config = dict(
    noise_aug=0.002,
    spec_augment=False,
    arch='preact_resnet',
    depths=[1, 1, 4, 1],
    nesterov=True,
    batch_size=256,
    final_lr_fraction=0.1,
    weight_decay=0.04,
    adamw_weight_decay_other_params=0,
)
Rows from block 3, named by matrix and row number. Rows with one number belong to one channel. Each number is 50 + 15 x the weight over its row's rms, rounded and kept within 0 to 99. All counts start at 0.
# convs0: first 3x3 conv (model.blocks.3.convs.0.weight, 240x240x3x3), inputs 225-239, a 3x3 kernel for each
# convs1: second 3x3 conv (model.blocks.3.convs.1.weight, 240x240x3x3, transposed), outputs 225-239, a 3x3 kernel for each
convs0.128:51 54 50 40 40 55 59 51 42 56 58 33 57 42 40 44 55 50 29 74 87 52 25 51 63 56 40 38 62 54 57 62 40 57 54 45 74 73 67 34 58 18 36 48 68 37 65 41 45 47 49 59 50 33 31 52 47 21 28 47 51 44 27 35 51 54 31 42 49 47 56 48 47 35 45 52 48 51 59 54 53 57 66 41 77 44 54 44 53 28 36 51 51 42 45 36 40 50 71 56 51 60 51 48 40 32 50 35 66 48 47 50 73 26 71 33 36 75 49 54 27 43 67 31 62 29 83 73 52 69 74 46 30 28 56
convs1.128:39 42 41 59 65 26 26 60 51 77 29 35 36 64 49 74 55 53 60 51 57 34 46 55 56 57 43 59 45 57 24 30 27 34 43 56 53 49 37 49 46 15 68 58 58 38 75 46 00 22 35 67 45 64 34 53 72 44 68 37 39 60 69 61 55 37 52 70 39 52 57 63 84 34 33 34 42 60 46 55 72 45 47 58 63 49 51 65 28 24 47 51 58 19 57 18 25 18 26 45 57 51 33 42 56 15 45 37 35 55 18 75 50 73 86 53 41 41 51 58 44 63 40 64 48 26 77 48 39 54 63 56 16 43 65
convs0.129:49 51 48 40 52 53 28 59 55 29 57 41 61 57 32 35 65 52 53 74 90 56 44 35 51 60 23 72 67 38 66 63 49 60 75 42 31 46 40 40 47 59 49 59 56 62 56 33 38 76 47 37 37 63 43 47 48 68 41 35 31 40 43 46 37 50 67 57 54 39 41 34 25 33 56 44 55 86 46 56 35 52 69 57 64 40 46 29 48 54 31 55 23 62 53 48 55 74 50 55 43 36 49 55 56 50 52 47 39 29 27 43 36 37 63 50 47 40 63 46 80 51 42 30 57 68 57 62 26 55 53 44 37 45 36
convs1.129:47 50 37 73 62 62 42 58 62 35 66 48 36 26 41 31 47 68 63 55 32 42 47 39 46 24 83 36 59 39 63 61 58 53 59 76 60 47 51 61 39 69 39 50 49 38 20 33 61 28 26 46 41 87 43 34 58 50 53 39 59 68 36 40 67 31 38 36 33 56 28 51 50 36 23 90 46 70 53 45 42 69 53 70 57 37 80 32 57 27 65 63 47 63 55 69 59 39 63 41 55 51 65 61 43 32 25 53 23 75 36 54 70 53 30 54 53 62 50 79 29 48 58 46 51 18 31 41 36 49 68 31 41 57 63
convs0.130:50 47 44 52 43 51 52 52 44 37 51 30 29 35 67 42 30 42 67 52 69 36 57 39 53 75 49 55 45 37 45 45 44 36 39 63 44 33 25 41 47 67 16 59 53 39 41 47 35 78 22 52 69 36 37 50 41 74 37 37 63 52 37 42 46 53 71 45 38 57 50 49 76 38 71 50 36 55 59 38 38 48 62 57 69 37 36 60 46 60 59 38 34 54 67 80 56 46 28 49 36 51 47 32 54 58 48 53 46 59 42 51 43 44 48 52 53 35 64 43 32 59 39 49 23 47 65 29 51 55 61 57 54 48 49
convs1.130:63 47 58 62 66 37 65 71 70 34 58 83 43 39 57 34 56 44 69 51 59 47 58 51 72 39 44 70 62 43 65 80 47 47 36 72 76 69 48 66 40 66 33 60 60 48 40 83 42 42 56 46 18 59 70 33 32 60 50 42 28 70 66 26 53 51 79 58 47 24 55 25 67 39 74 58 40 24 37 41 71 49 60 23 28 63 43 49 51 50 70 26 61 55 44 51 33 46 35 54 53 32 64 53 48 53 91 47 48 81 58 61 75 29 71 36 43 41 92 72 35 70 51 49 53 67 62 51 66 32 58 58 50 35 79
convs0.131:52 47 44 64 51 47 45 59 60 53 39 72 51 55 40 27 51 53 14 65 72 33 43 68 23 53 43 63 55 58 52 82 51 54 45 45 54 46 41 60 57 40 49 44 35 66 47 74 40 67 35 66 51 26 48 34 26 16 67 56 45 32 42 39 27 34 29 39 53 49 45 41 64 49 30 42 56 38 56 59 68 48 54 49 55 47 28 62 33 64 42 85 56 38 23 70 73 51 40 43 45 61 36 76 57 46 42 62 82 47 67 44 52 71 45 66 99 54 66 54 24 60 38 28 66 38 47 61 38 71 39 38 41 61 41
convs1.131:57 27 57 25 29 71 45 32 48 44 67 56 75 45 74 47 37 39 25 34 51 31 54 39 63 56 41 56 44 33 27 55 30 48 52 68 49 39 35 55 50 64 32 36 64 42 41 44 64 49 54 65 55 61 13 20 68 64 57 49 66 48 40 53 54 42 49 65 60 61 65 61 82 32 29 42 40 41 53 62 69 72 47 39 11 65 59 35 12 43 31 42 52 30 71 32 50 90 49 48 38 99 36 25 44 49 48 47 61 35 70 53 56 36 54 37 60 49 75 64 52 39 50 53 42 66 35 46 74 50 55 63 64 71 19
convs0.132:76 51 64 51 57 47 71 38 53 52 52 43 54 55 34 52 66 26 35 13 47 45 32 60 35 45 60 67 42 28 32 56 52 49 49 60 51 49 46 59 25 44 44 48 48 34 63 43 97 44 64 48 46 52 68 92 44 44 36 48 60 23 46 50 57 27 35 62 43 36 63 54 63 51 66 45 47 61 33 53 44 89 38 42 46 45 41 57 57 53 31 61 47 50 71 63 54 56 32 44 46 64 50 52 67 40 56 54 42 51 43 52 55 42 36 63 54 61 80 53 67 68 55 68 27 52 35 50 37 52 58 63 43 61 38
convs1.132:35 58 66 20 47 39 51 50 61 24 23 77 60 35 48 61 40 39 31 38 34 40 39 55 36 45 50 46 46 32 66 62 59 46 60 53 34 84 54 51 37 59 55 68 43 61 57 36 45 47 29 44 48 55 74 55 42 42 75 36 42 24 34 37 44 36 53 46 51 44 43 62 29 78 47 65 40 37 32 34 14 43 51 69 61 00 42 51 80 15 35 82 81 53 47 23 46 63 50 48 29 24 68 36 76 44 39 30 68 46 60 54 70 44 30 40 40 53 20 34 29 54 65 44 64 55 57 30 38 31 48 40 51 38 63
convs0.133:61 41 36 42 35 46 42 53 37 30 71 40 63 59 29 54 54 45 25 49 99 27 79 12 62 41 40 56 65 36 69 44 38 33 39 46 61 50 50 32 32 34 70 47 56 44 49 59 55 75 68 38 49 44 31 49 46 53 48 18 32 60 33 64 48 55 42 47 26 33 79 60 59 58 23 53 88 51 46 41 46 45 72 56 25 41 86 52 47 55 59 51 43 64 30 47 51 40 42 25 48 70 58 40 40 32 38 45 60 37 40 61 34 53 54 68 22 54 55 50 62 74 51 42 57 72 53 52 48 44 47 54 51 62 33
convs1.133:36 39 32 26 39 58 64 41 45 21 67 64 72 46 57 73 58 51 47 62 34 51 54 34 89 30 46 38 53 35 63 55 76 54 47 52 58 39 37 67 39 58 63 51 53 77 62 56 41 31 66 77 48 59 49 42 61 68 41 39 58 64 64 54 84 78 36 49 30 41 59 56 57 35 72 50 23 48 35 47 38 82 29 55 29 75 60 53 30 46 53 62 42 36 61 51 39 50 54 21 76 53 44 20 57 82 35 53 34 53 51 43 35 73 48 52 52 35 23 48 61 25 54 64 57 52 69 60 50 41 64 50 67 38 56
convs0.134:45 50 45 53 52 42 48 51 54 51 47 59 34 45 48 43 58 40 60 51 82 75 32 00 36 52 31 40 35 56 49 60 41 42 73 65 59 59 55 70 39 47 70 46 44 62 48 61 48 77 71 52 68 35 35 63 52 34 53 30 50 74 50 65 51 70 41 30 50 52 63 68 61 45 36 59 57 47 57 69 58 10 60 63 85 40 21 54 52 60 50 57 83 41 43 50 45 68 28 44 70 50 42 46 52 36 36 49 68 40 32 56 46 49 71 49 57 68 31 48 42 43 43 57 52 40 67 56 49 41 53 21 46 73 49
convs1.134:61 46 46 66 65 43 42 51 35 81 43 60 63 48 24 66 57 36 48 64 50 41 35 48 55 47 14 35 26 63 56 42 65 37 65 58 76 47 49 38 19 52 77 40 45 34 61 35 48 27 38 53 47 51 44 48 96 51 45 48 83 62 39 57 36 50 48 46 76 44 53 64 44 36 60 56 46 38 47 66 53 68 44 26 48 35 63 73 38 42 25 46 50 70 46 62 11 31 29 42 50 32 59 34 46 23 55 49 82 47 51 50 35 43 44 68 37 08 55 55 39 46 68 76 58 30 48 27 55 52 63 36 54 50 40
convs0.135:38 47 41 48 49 54 51 47 62 68 42 82 34 58 52 20 34 62 67 51 21 26 34 76 46 43 35 31 36 27 38 55 40 57 52 47 58 48 45 52 23 60 44 47 42 52 69 95 22 61 54 49 37 33 45 43 53 51 65 33 36 47 64 50 50 65 60 46 68 22 68 63 76 41 53 58 46 60 46 58 35 47 54 15 85 62 29 53 49 48 55 55 84 59 30 61 79 46 41 42 31 31 30 48 60 42 59 42 60 25 32 52 36 33 41 51 28 42 49 37 59 50 42 45 57 56 49 49 54 49 33 55 53 41 54
convs1.135:53 46 39 29 46 58 33 51 73 52 51 47 38 25 70 62 52 47 52 47 59 24 45 25 48 49 56 37 79 28 17 34 18 48 48 59 46 42 50 67 35 38 27 65 44 35 54 46 53 55 49 77 52 45 39 57 08 54 34 52 45 74 46 40 47 27 52 51 33 18 50 36 72 38 69 58 64 39 32 26 51 62 72 43 36 39 45 49 37 45 48 74 69 40 47 31 62 55 70 29 57 61 66 48 45 40 88 62 52 40 32 43 36 34 24 65 52 38 64 40 07 41 66 31 47 25 52 37 56 58 55 36 50 49 61
convs0.136:53 50 64 49 55 62 68 50 59 57 55 29 43 57 68 64 43 52 71 69 32 52 52 44 34 62 51 51 52 44 60 27 44 43 47 48 59 63 72 40 45 85 61 80 53 52 37 41 56 56 53 83 52 40 50 35 48 50 48 55 45 61 25 69 57 60 54 49 37 24 24 40 53 66 74 24 67 79 37 50 50 47 70 46 53 40 56 38 55 50 53 53 60 33 52 79 25 53 35 43 39 44 75 57 69 53 52 58 55 58 58 69 52 84 41 60 51 73 70 25 33 63 53 56 44 37 49 49 69 42 50 72 63 58 56
convs1.136:61 36 57 47 43 28 40 60 48 71 29 31 59 49 24 55 55 27 41 42 52 13 23 44 39 70 17 82 11 42 43 59 65 57 41 64 20 46 71 63 57 69 50 46 58 66 29 38 79 45 45 49 45 45 48 43 48 56 40 63 51 54 42 13 45 42 49 50 73 65 71 58 57 54 53 36 77 52 28 60 40 45 44 32 49 42 58 13 63 56 56 32 71 60 73 35 38 72 54 56 35 18 40 61 79 38 43 37 40 70 18 54 49 78 32 32 53 41 59 43 58 29 54 37 43 58 57 19 53 48 54 60 37 54 23
convs0.137:54 53 29 52 55 57 32 43 65 37 40 52 59 67 43 55 79 54 65 44 38 39 35 57 34 39 28 45 56 59 64 51 61 57 57 63 49 54 62 22 40 12 74 51 14 51 58 43 72 48 54 68 47 49 38 55 42 58 71 54 56 45 57 48 66 60 36 65 48 52 61 54 61 43 58 26 64 52 63 45 33 72 42 32 73 40 54 67 56 61 46 54 38 50 57 30 25 68 38 59 29 48 53 41 56 50 52 49 25 21 64 56 75 67 30 43 39 49 73 60 26 29 52 75 49 53 51 42 17 50 45 64 53 82 58
convs1.137:21 39 71 57 55 50 51 76 48 83 99 57 60 54 46 34 39 42 19 47 56 64 53 55 79 53 49 57 46 55 54 67 27 46 32 53 45 44 49 61 46 58 76 47 76 42 49 71 89 44 35 46 42 68 60 35 57 30 45 33 30 44 54 70 53 56 54 55 46 70 46 70 65 31 33 79 26 49 43 54 76 63 50 31 28 55 52 58 48 32 72 52 61 32 59 64 63 40 31 68 70 40 31 29 59 46 45 46 37 52 19 35 55 59 59 75 52 51 68 19 63 60 64 54 55 37 70 58 52 52 41 59 74 30 76
convs0.138:52 38 52 31 64 61 59 48 42 23 36 37 26 50 68 35 36 47 62 39 36 47 29 14 56 52 33 34 44 67 54 36 44 40 55 72 84 52 40 40 45 30 51 40 45 54 56 33 34 42 67 75 74 64 37 39 53 22 37 50 42 36 47 35 58 46 43 41 58 40 37 52 19 67 57 59 71 51 38 52 55 55 48 73 68 63 44 51 38 60 47 63 29 59 77 55 60 40 29 53 43 47 85 61 49 68 47 46 68 70 40 69 53 23 35 43 26 34 59 41 52 64 46 69 63 73 46 42 23 43 64 68 78 38 48
convs1.138:50 54 51 50 65 38 42 50 65 51 49 67 44 67 33 08 42 65 54 49 31 47 50 55 44 52 48 62 72 36 26 24 54 53 45 45 51 22 71 53 72 62 56 41 56 23 36 64 80 56 36 58 33 47 70 40 67 54 44 48 51 57 66 65 71 33 51 86 46 53 37 58 60 34 37 30 26 52 53 59 52 62 22 75 53 56 54 42 67 30 53 28 69 55 64 43 69 40 75 49 37 42 08 75 70 77 55 21 53 48 50 18 45 58 60 55 45 46 53 53 54 28 53 40 42 35 75 72 42 36 38 61 65 30 53
convs0.139:63 57 43 53 63 54 43 53 47 35 61 44 40 55 34 53 70 49 49 28 34 67 53 20 73 52 66 66 51 51 41 43 58 72 54 58 37 54 65 62 58 20 51 64 56 59 38 40 56 59 54 71 73 49 46 70 79 31 62 49 67 45 75 40 72 65 49 46 59 46 49 55 21 56 67 72 32 55 38 40 31 53 47 41 47 22 51 65 58 56 33 47 34 40 22 34 18 44 61 41 08 46 49 54 40 55 44 60 55 34 66 68 61 49 13 41 34 18 53 13 48 71 62 45 52 43 42 56 61 58 39 52 38 22 63
convs1.139:60 58 40 54 45 49 54 65 74 56 39 48 34 35 36 54 82 56 20 56 62 29 63 29 36 60 58 30 54 65 56 60 38 56 56 46 63 75 27 37 45 97 56 58 66 43 69 35 68 53 74 20 23 34 38 50 24 53 37 71 80 52 48 11 44 60 44 49 61 66 62 54 32 40 38 73 31 52 27 49 66 40 55 62 28 21 31 62 66 57 46 49 73 68 64 66 77 54 48 40 35 34 60 63 57 46 69 66 57 43 60 67 44 51 34 68 44 29 38 59 40 49 60 45 49 51 30 34 37 64 55 33 62 45 74
convs0.140:59 50 45 60 54 52 44 51 44 59 54 63 54 33 44 50 36 27 50 79 15 50 39 47 84 34 29 55 35 31 53 44 60 59 41 46 56 68 93 33 34 68 47 33 57 48 69 36 46 44 64 66 45 43 44 72 53 13 25 56 51 29 47 55 76 53 55 36 59 55 49 60 47 44 50 44 34 50 39 52 73 40 51 44 30 20 54 38 71 44 55 58 61 41 72 73 60 65 35 60 31 63 61 60 51 51 37 50 39 61 55 38 54 27 13 34 38 46 53 49 52 68 40 55 52 71 72 40 44 50 47 70 66 24 73
convs1.140:46 44 53 20 21 66 40 46 60 61 33 37 63 34 24 10 62 31 58 56 26 23 39 38 46 37 49 46 25 56 39 57 40 52 36 63 64 56 49 16 76 44 43 35 42 66 41 99 02 46 55 37 48 43 50 75 37 73 42 50 36 66 35 53 70 58 67 65 12 53 22 68 75 60 47 72 59 31 45 42 40 42 46 44 61 40 51 41 36 44 28 53 40 51 72 39 49 58 61 37 57 58 52 79 44 28 40 61 48 70 56 40 48 43 64 55 75 54 31 39 30 38 53 66 80 48 30 56 47 55 43 39 34 45 67
convs0.141:54 51 41 59 57 40 53 52 46 38 41 66 50 30 61 57 58 56 50 19 44 45 68 63 53 68 53 37 43 51 43 36 24 50 33 44 41 78 62 70 43 40 33 31 62 41 45 66 62 24 38 51 58 56 64 74 18 68 53 41 31 51 68 35 67 51 70 53 51 48 45 56 82 33 61 60 38 37 51 33 55 67 70 38 47 17 41 74 47 43 36 61 48 22 24 53 37 43 71 40 59 42 54 81 47 48 44 53 30 35 15 45 43 53 52 44 51 79 63 71 64 44 35 68 66 36 31 54 74 37 58 38 49 55 70
convs1.141:54 50 48 70 56 64 59 55 41 70 47 38 59 51 28 67 62 58 35 75 50 53 48 36 50 43 78 57 25 51 18 65 53 26 38 43 28 41 41 75 56 54 60 80 35 40 66 58 41 57 58 61 60 55 36 53 59 58 56 45 39 44 68 58 51 67 51 44 53 82 43 42 53 36 35 42 29 43 40 49 48 70 42 26 62 72 57 44 55 60 50 52 35 26 47 49 90 44 55 58 68 37 35 46 35 57 26 76 60 43 32 44 68 49 27 50 53 34 46 36 56 41 50 52 54 60 48 44 38 46 37 45 42 71 44
convs0.142:54 41 59 46 58 41 57 58 44 47 46 59 41 33 49 39 43 63 65 58 11 69 58 63 60 65 80 53 38 27 61 59 63 47 56 35 46 45 60 65 46 52 40 76 34 58 59 62 46 49 64 59 73 43 47 40 73 48 45 53 57 57 58 58 59 37 44 54 29 58 61 33 64 59 35 56 44 65 58 46 44 87 49 35 64 41 34 36 53 38 42 28 35 24 58 43 71 57 52 45 50 31 54 61 59 43 43 53 50 60 50 51 63 55 63 59 35 41 57 54 64 47 43 18 30 66 46 45 71 27 52 37 62 45 32
convs1.142:34 62 51 69 54 28 41 62 63 53 48 55 76 65 55 41 77 53 43 42 60 66 60 59 58 43 54 52 42 59 40 45 56 76 30 44 92 55 65 43 31 42 56 22 52 68 59 68 56 44 57 56 35 45 74 48 57 42 77 60 68 33 50 71 50 31 46 56 75 70 39 53 33 30 45 40 56 51 78 21 56 48 51 37 43 64 61 20 10 79 56 58 52 48 69 56 46 47 43 71 39 45 27 44 39 38 54 36 41 54 74 55 50 57 64 63 64 65 73 34 41 56 99 39 48 56 44 69 63 67 60 65 58 68 55
convs0.143:49 60 55 51 49 52 61 55 59 38 34 73 52 56 38 51 41 51 37 35 65 72 64 25 48 67 60 54 35 43 64 57 59 44 46 37 51 49 40 52 44 34 41 06 59 82 82 42 70 60 71 38 85 59 35 57 50 66 38 42 52 60 40 40 62 47 56 59 43 68 54 49 39 44 64 51 64 54 80 50 69 56 45 53 69 49 36 63 37 52 71 71 97 66 64 52 39 35 43 70 32 28 41 63 53 65 52 47 64 53 21 47 43 69 66 44 35 53 42 45 52 52 10 56 35 40 58 70 42 44 51 43 70 49 32
convs1.143:71 51 50 70 45 70 41 50 40 49 52 62 34 46 07 69 62 56 65 46 37 67 43 30 62 48 53 57 52 40 38 60 63 55 46 46 49 36 59 35 57 45 74 43 50 83 70 64 36 43 66 44 63 40 60 53 58 41 24 47 65 52 49 36 47 67 35 37 40 52 58 61 41 28 50 45 58 53 54 61 35 52 54 26 49 19 14 57 33 31 28 49 29 54 49 32 04 57 64 35 37 95 42 62 56 41 49 31 64 43 76 67 46 37 60 56 49 60 32 34 14 53 68 73 45 42 36 40 45 46 31 59 47 54 47
convs0.144:56 55 49 59 40 31 44 49 63 44 70 58 60 38 56 48 80 61 65 58 39 46 74 64 37 25 58 67 51 40 41 72 83 50 49 45 73 65 44 60 57 51 28 14 52 27 42 72 43 74 68 15 09 48 61 37 48 47 31 28 59 53 79 79 33 24 51 29 38 38 79 82 33 62 26 69 38 35 36 48 31 39 43 72 74 75 44 32 58 57 39 42 63 26 42 26 50 48 45 81 60 33 44 29 55 59 50 47 29 38 40 25 24 51 58 50 40 55 50 59 64 37 39 49 55 43 59 41 42 44 40 51 38 49 44
convs1.144:13 29 38 40 66 68 75 71 58 46 41 64 47 41 51 15 62 42 59 44 44 57 51 71 47 52 33 38 26 51 59 78 80 38 24 18 46 56 66 93 32 54 63 38 60 49 63 34 35 17 50 93 72 51 57 55 63 43 53 52 57 59 44 46 47 15 41 49 63 25 35 37 48 68 48 29 53 33 57 66 14 58 59 74 15 58 68 45 57 65 61 57 40 24 45 71 59 51 48 47 70 84 37 32 64 59 50 55 40 27 53 27 47 46 22 38 60 58 40 42 34 34 36 46 42 49 48 53 45 35 33 48 48 50 58
convs0.145:38 53 37 53 50 45 50 51 51 59 49 39 65 48 54 60 51 71 33 69 55 77 59 43 45 30 58 47 68 31 68 46 68 40 52 49 43 57 64 56 33 45 32 52 70 42 46 44 44 42 57 64 46 46 57 45 46 45 50 65 44 54 28 61 60 68 61 41 57 45 34 41 55 44 56 56 59 45 48 44 68 36 38 41 51 44 40 54 23 33 45 44 65 23 72 50 45 68 47 49 83 44 38 57 40 42 39 51 51 57 65 43 57 59 44 47 55 61 78 37 37 35 79 24 47 47 38 53 45 50 45 66 55 28 43
convs1.145:57 53 38 69 31 47 42 71 36 50 58 46 31 43 59 40 38 52 63 50 66 29 88 47 40 00 42 46 71 35 55 71 42 53 46 47 96 43 00 59 59 37 59 55 68 36 28 52 73 29 48 29 56 46 63 72 55 50 78 36 48 55 37 65 27 39 66 50 39 45 44 60 58 64 66 63 25 53 58 42 45 43 57 36 31 47 35 87 65 49 54 49 79 52 46 36 45 48 49 29 63 27 47 66 48 44 46 53 46 35 71 24 49 30 49 33 52 68 65 56 31 68 47 42 50 64 70 31 72 71 27 27 36 47 37
convs0.146:58 60 54 41 47 46 67 45 58 60 52 41 59 47 32 45 52 58 53 36 46 45 60 74 73 36 51 43 28 48 56 77 63 75 59 50 42 49 42 36 57 52 71 30 33 68 35 60 81 23 52 58 65 33 42 64 56 60 58 45 65 35 45 29 37 48 44 48 61 68 49 46 24 51 66 61 30 61 23 57 65 35 74 69 37 09 70 74 62 37 75 54 34 67 72 25 85 39 45 34 54 61 54 57 40 47 50 33 59 29 55 48 47 49 41 54 24 45 56 35 56 44 30 17 42 35 54 56 60 25 34 41 67 40 56
convs1.146:37 62 33 58 72 50 72 47 56 54 49 69 73 34 12 36 39 58 47 49 59 72 47 39 44 48 50 52 33 32 58 36 75 36 54 39 64 33 54 63 55 63 64 45 38 66 69 97 56 37 41 52 41 55 36 59 53 45 50 49 46 64 68 51 40 66 51 40 54 38 70 62 20 79 43 62 50 61 32 51 56 50 76 73 83 66 38 18 50 32 34 80 68 64 65 71 35 38 22 86 54 26 41 48 52 51 73 42 54 65 78 47 77 71 49 49 52 65 15 47 51 28 37 53 43 47 53 65 35 64 58 42 48 35 52
convs0.147:49 47 46 53 52 55 31 37 48 58 49 54 52 47 51 45 47 50 56 38 52 28 56 74 99 48 37 36 43 51 72 62 24 62 50 57 42 48 34 68 50 26 52 22 33 46 38 55 44 38 43 65 40 49 61 20 44 72 45 51 41 45 28 50 50 43 30 46 56 52 54 31 33 42 55 54 54 51 54 43 53 33 42 30 43 27 51 32 60 50 51 51 34 29 36 47 39 60 78 45 39 63 41 67 60 51 43 52 43 69 46 16 77 39 51 48 66 53 66 21 68 53 12 38 53 63 54 44 45 81 49 41 36 45 28
convs1.147:26 63 45 62 24 57 48 55 52 63 36 67 37 80 48 66 55 67 44 20 76 42 32 75 27 61 72 35 55 59 61 19 56 61 57 32 43 39 84 68 43 51 59 52 59 64 65 63 30 65 47 60 44 39 38 46 91 61 35 41 45 52 56 40 38 76 59 63 59 62 58 53 46 43 57 67 63 53 66 39 38 40 74 43 61 63 87 75 60 85 47 42 42 29 66 37 60 29 68 29 53 52 26 26 44 32 24 74 61 76 41 48 38 55 55 41 33 50 35 37 54 56 64 31 42 42 57 55 34 67 27 45 34 66 50
convs0.148:49 47 52 48 53 52 56 53 54 47 55 48 46 45 47 21 60 78 56 32 43 64 49 17 55 58 49 49 47 57 69 49 43 53 49 44 49 32 19 54 18 33 47 60 72 57 41 44 39 33 57 49 89 16 42 25 77 83 51 68 71 47 64 53 53 43 54 21 65 54 49 70 46 36 24 50 77 57 48 31 65 45 33 82 54 56 46 57 42 46 36 34 68 65 48 48 35 55 78 39 44 35 62 17 38 50 55 33 52 40 30 40 37 49 32 84 66 30 82 21 48 36 54 48 53 26 54 67 42 48 48 39 54 60 60
convs1.148:45 49 41 63 69 28 57 56 42 60 53 34 98 53 58 62 54 47 71 37 56 52 40 42 55 53 60 29 25 63 61 53 44 37 56 29 62 40 44 36 56 83 51 40 21 35 75 53 57 49 57 51 35 70 63 59 53 40 38 47 53 44 35 40 46 69 44 55 73 43 76 56 22 57 40 71 49 53 66 49 63 63 28 70 47 93 54 58 36 14 47 45 52 39 73 49 45 48 48 46 50 40 53 08 46 21 41 40 68 64 50 32 63 55 51 43 47 30 65 50 42 59 38 37 40 53 79 49 51 66 60 44 42 32 56
convs0.149:53 50 59 52 42 49 63 36 38 49 31 42 36 25 32 66 49 54 29 29 50 45 46 32 53 60 46 53 52 67 40 58 44 47 50 60 40 43 66 43 45 56 48 42 47 62 55 42 49 48 48 77 71 59 51 57 73 60 31 51 50 27 75 54 36 72 57 51 47 52 48 33 51 36 62 57 57 39 60 43 24 19 45 68 31 28 45 22 39 54 60 55 75 59 40 47 26 33 58 39 42 44 70 43 27 47 40 41 55 42 47 45 76 18 48 52 28 59 25 24 72 42 45 52 60 40 40 54 55 41 53 69 54 46 66
convs1.149:52 46 57 34 44 38 31 33 50 55 41 60 53 29 42 92 62 34 60 62 73 57 52 49 79 72 51 49 47 57 71 41 39 79 40 63 36 36 84 51 56 90 53 31 39 79 80 43 33 65 55 52 27 58 40 73 48 24 50 66 52 56 39 27 46 46 72 42 69 31 50 44 52 49 58 44 67 51 34 54 67 88 25 24 46 62 28 81 49 46 18 64 73 42 14 42 36 78 72 32 63 53 71 77 45 52 58 59 51 31 14 46 51 72 49 62 39 48 63 68 67 61 58 43 42 57 24 67 75 69 50 58 34 43 65
convs0.150:47 57 51 33 50 41 42 50 62 50 42 59 37 49 46 38 42 60 67 63 26 49 55 40 35 65 38 60 29 18 41 51 44 49 48 46 41 52 51 31 55 35 44 58 38 44 46 50 43 43 32 54 57 74 40 35 82 61 42 33 39 56 58 74 53 77 31 38 45 35 55 56 59 56 52 72 51 33 37 80 72 58 50 36 69 59 43 61 74 50 98 53 47 32 75 49 47 71 38 54 31 41 68 41 53 48 59 46 46 62 79 59 50 63 55 56 46 46 48 52 50 37 55 32 51 50 49 56 72 22 57 61 43 42 54
convs1.150:54 46 40 71 69 21 41 35 26 54 38 39 49 47 41 18 39 38 56 74 54 57 45 54 48 37 60 42 45 53 53 55 58 51 32 47 40 47 52 41 37 39 63 49 32 49 74 43 57 52 64 34 47 47 67 33 47 55 31 37 39 58 39 37 88 50 38 38 41 31 59 47 14 45 59 58 69 49 17 38 48 55 38 54 69 39 52 46 19 36 48 51 40 73 33 45 47 69 81 24 53 74 58 40 64 59 53 48 45 52 43 81 63 59 55 39 43 35 27 57 38 67 40 44 48 56 95 65 43 39 50 35 47 21 56
convs0.151:52 50 56 55 46 48 56 60 56 43 54 35 47 63 28 29 66 52 44 33 24 44 78 41 61 70 51 33 52 61 65 47 34 51 48 47 82 31 26 67 47 75 95 39 68 74 47 54 56 44 71 47 94 54 71 43 46 46 58 50 65 57 59 46 63 53 44 66 52 74 43 47 63 50 51 70 56 45 45 46 56 51 36 57 83 72 51 42 41 59 67 82 71 38 50 33 62 45 50 46 41 36 47 49 45 41 41 58 55 42 61 21 41 62 43 23 50 07 63 41 68 33 58 53 45 67 35 55 32 52 62 44 39 38 65
convs1.151:47 33 39 43 19 61 51 52 34 34 35 50 68 42 62 60 58 42 70 31 63 33 32 17 56 53 58 38 79 47 32 32 42 47 71 44 21 41 77 54 48 13 70 52 51 30 20 43 34 36 44 63 47 58 23 55 50 54 49 47 53 53 48 71 46 58 56 65 36 73 50 35 60 44 54 69 48 29 52 28 32 83 86 53 58 25 74 51 55 66 57 64 42 66 48 43 49 36 43 40 41 43 62 32 33 32 50 67 45 79 58 57 57 40 68 41 69 41 36 42 62 45 37 33 42 32 88 79 59 75 36 75 50 53 47
convs0.152:56 42 43 62 52 60 43 44 45 55 39 69 40 39 60 58 42 65 55 24 51 44 33 64 67 39 65 53 45 37 37 27 44 56 46 63 36 35 46 44 30 53 45 36 85 41 21 47 71 08 61 75 56 56 75 25 34 55 48 74 30 70 45 47 44 23 71 26 33 60 47 26 42 43 51 57 41 28 52 23 52 55 24 43 39 49 35 41 87 65 81 91 45 47 27 49 69 36 55 70 46 40 56 40 58 66 46 42 16 62 66 51 59 41 82 42 72 49 28 63 22 73 37 23 43 37 60 46 45 61 50 44 48 56 38
convs1.152:31 65 80 41 72 47 60 53 22 63 60 46 67 60 48 86 41 60 64 61 31 39 40 58 58 61 61 54 55 49 30 29 59 51 58 50 27 38 54 56 53 50 64 50 42 42 27 64 24 40 39 57 68 46 28 66 13 57 38 57 43 54 48 12 82 58 65 86 40 50 48 57 45 59 89 41 56 25 44 56 56 70 58 54 43 37 32 41 49 53 50 35 24 35 62 19 68 63 25 39 53 37 13 43 19 42 46 49 80 38 62 94 59 65 67 44 47 45 67 52 60 64 48 60 64 42 98 38 46 62 25 49 55 61 22
convs0.153:57 60 50 30 68 43 46 56 43 53 53 38 56 39 40 44 57 49 22 31 45 60 40 62 54 65 57 81 38 48 93 57 55 48 48 49 41 66 25 44 61 69 64 69 58 38 61 55 64 51 53 68 42 47 59 37 62 48 65 59 69 60 46 45 47 44 38 47 35 45 53 35 42 75 50 52 22 36 59 26 48 51 42 44 43 49 47 82 55 58 52 70 59 55 62 69 46 39 33 30 40 65 49 33 42 48 39 40 52 65 65 31 62 57 47 56 33 54 76 65 46 58 43 65 73 39 59 50 69 55 63 46 48 44 40
convs1.153:41 45 43 51 46 47 78 42 93 73 48 44 39 30 64 58 64 40 40 78 27 26 70 30 34 26 46 52 64 65 56 57 61 55 60 80 49 57 59 50 57 50 67 48 52 46 71 13 44 62 42 68 57 42 64 78 60 21 83 45 45 58 54 44 54 52 87 57 27 59 53 56 41 43 40 64 28 56 38 72 32 16 15 37 34 53 59 38 42 55 36 87 41 81 59 57 66 60 37 23 46 44 39 46 47 37 46 65 27 41 62 03 29 60 30 46 40 36 74 30 41 40 52 59 73 71 67 67 49 40 44 74 54 76 60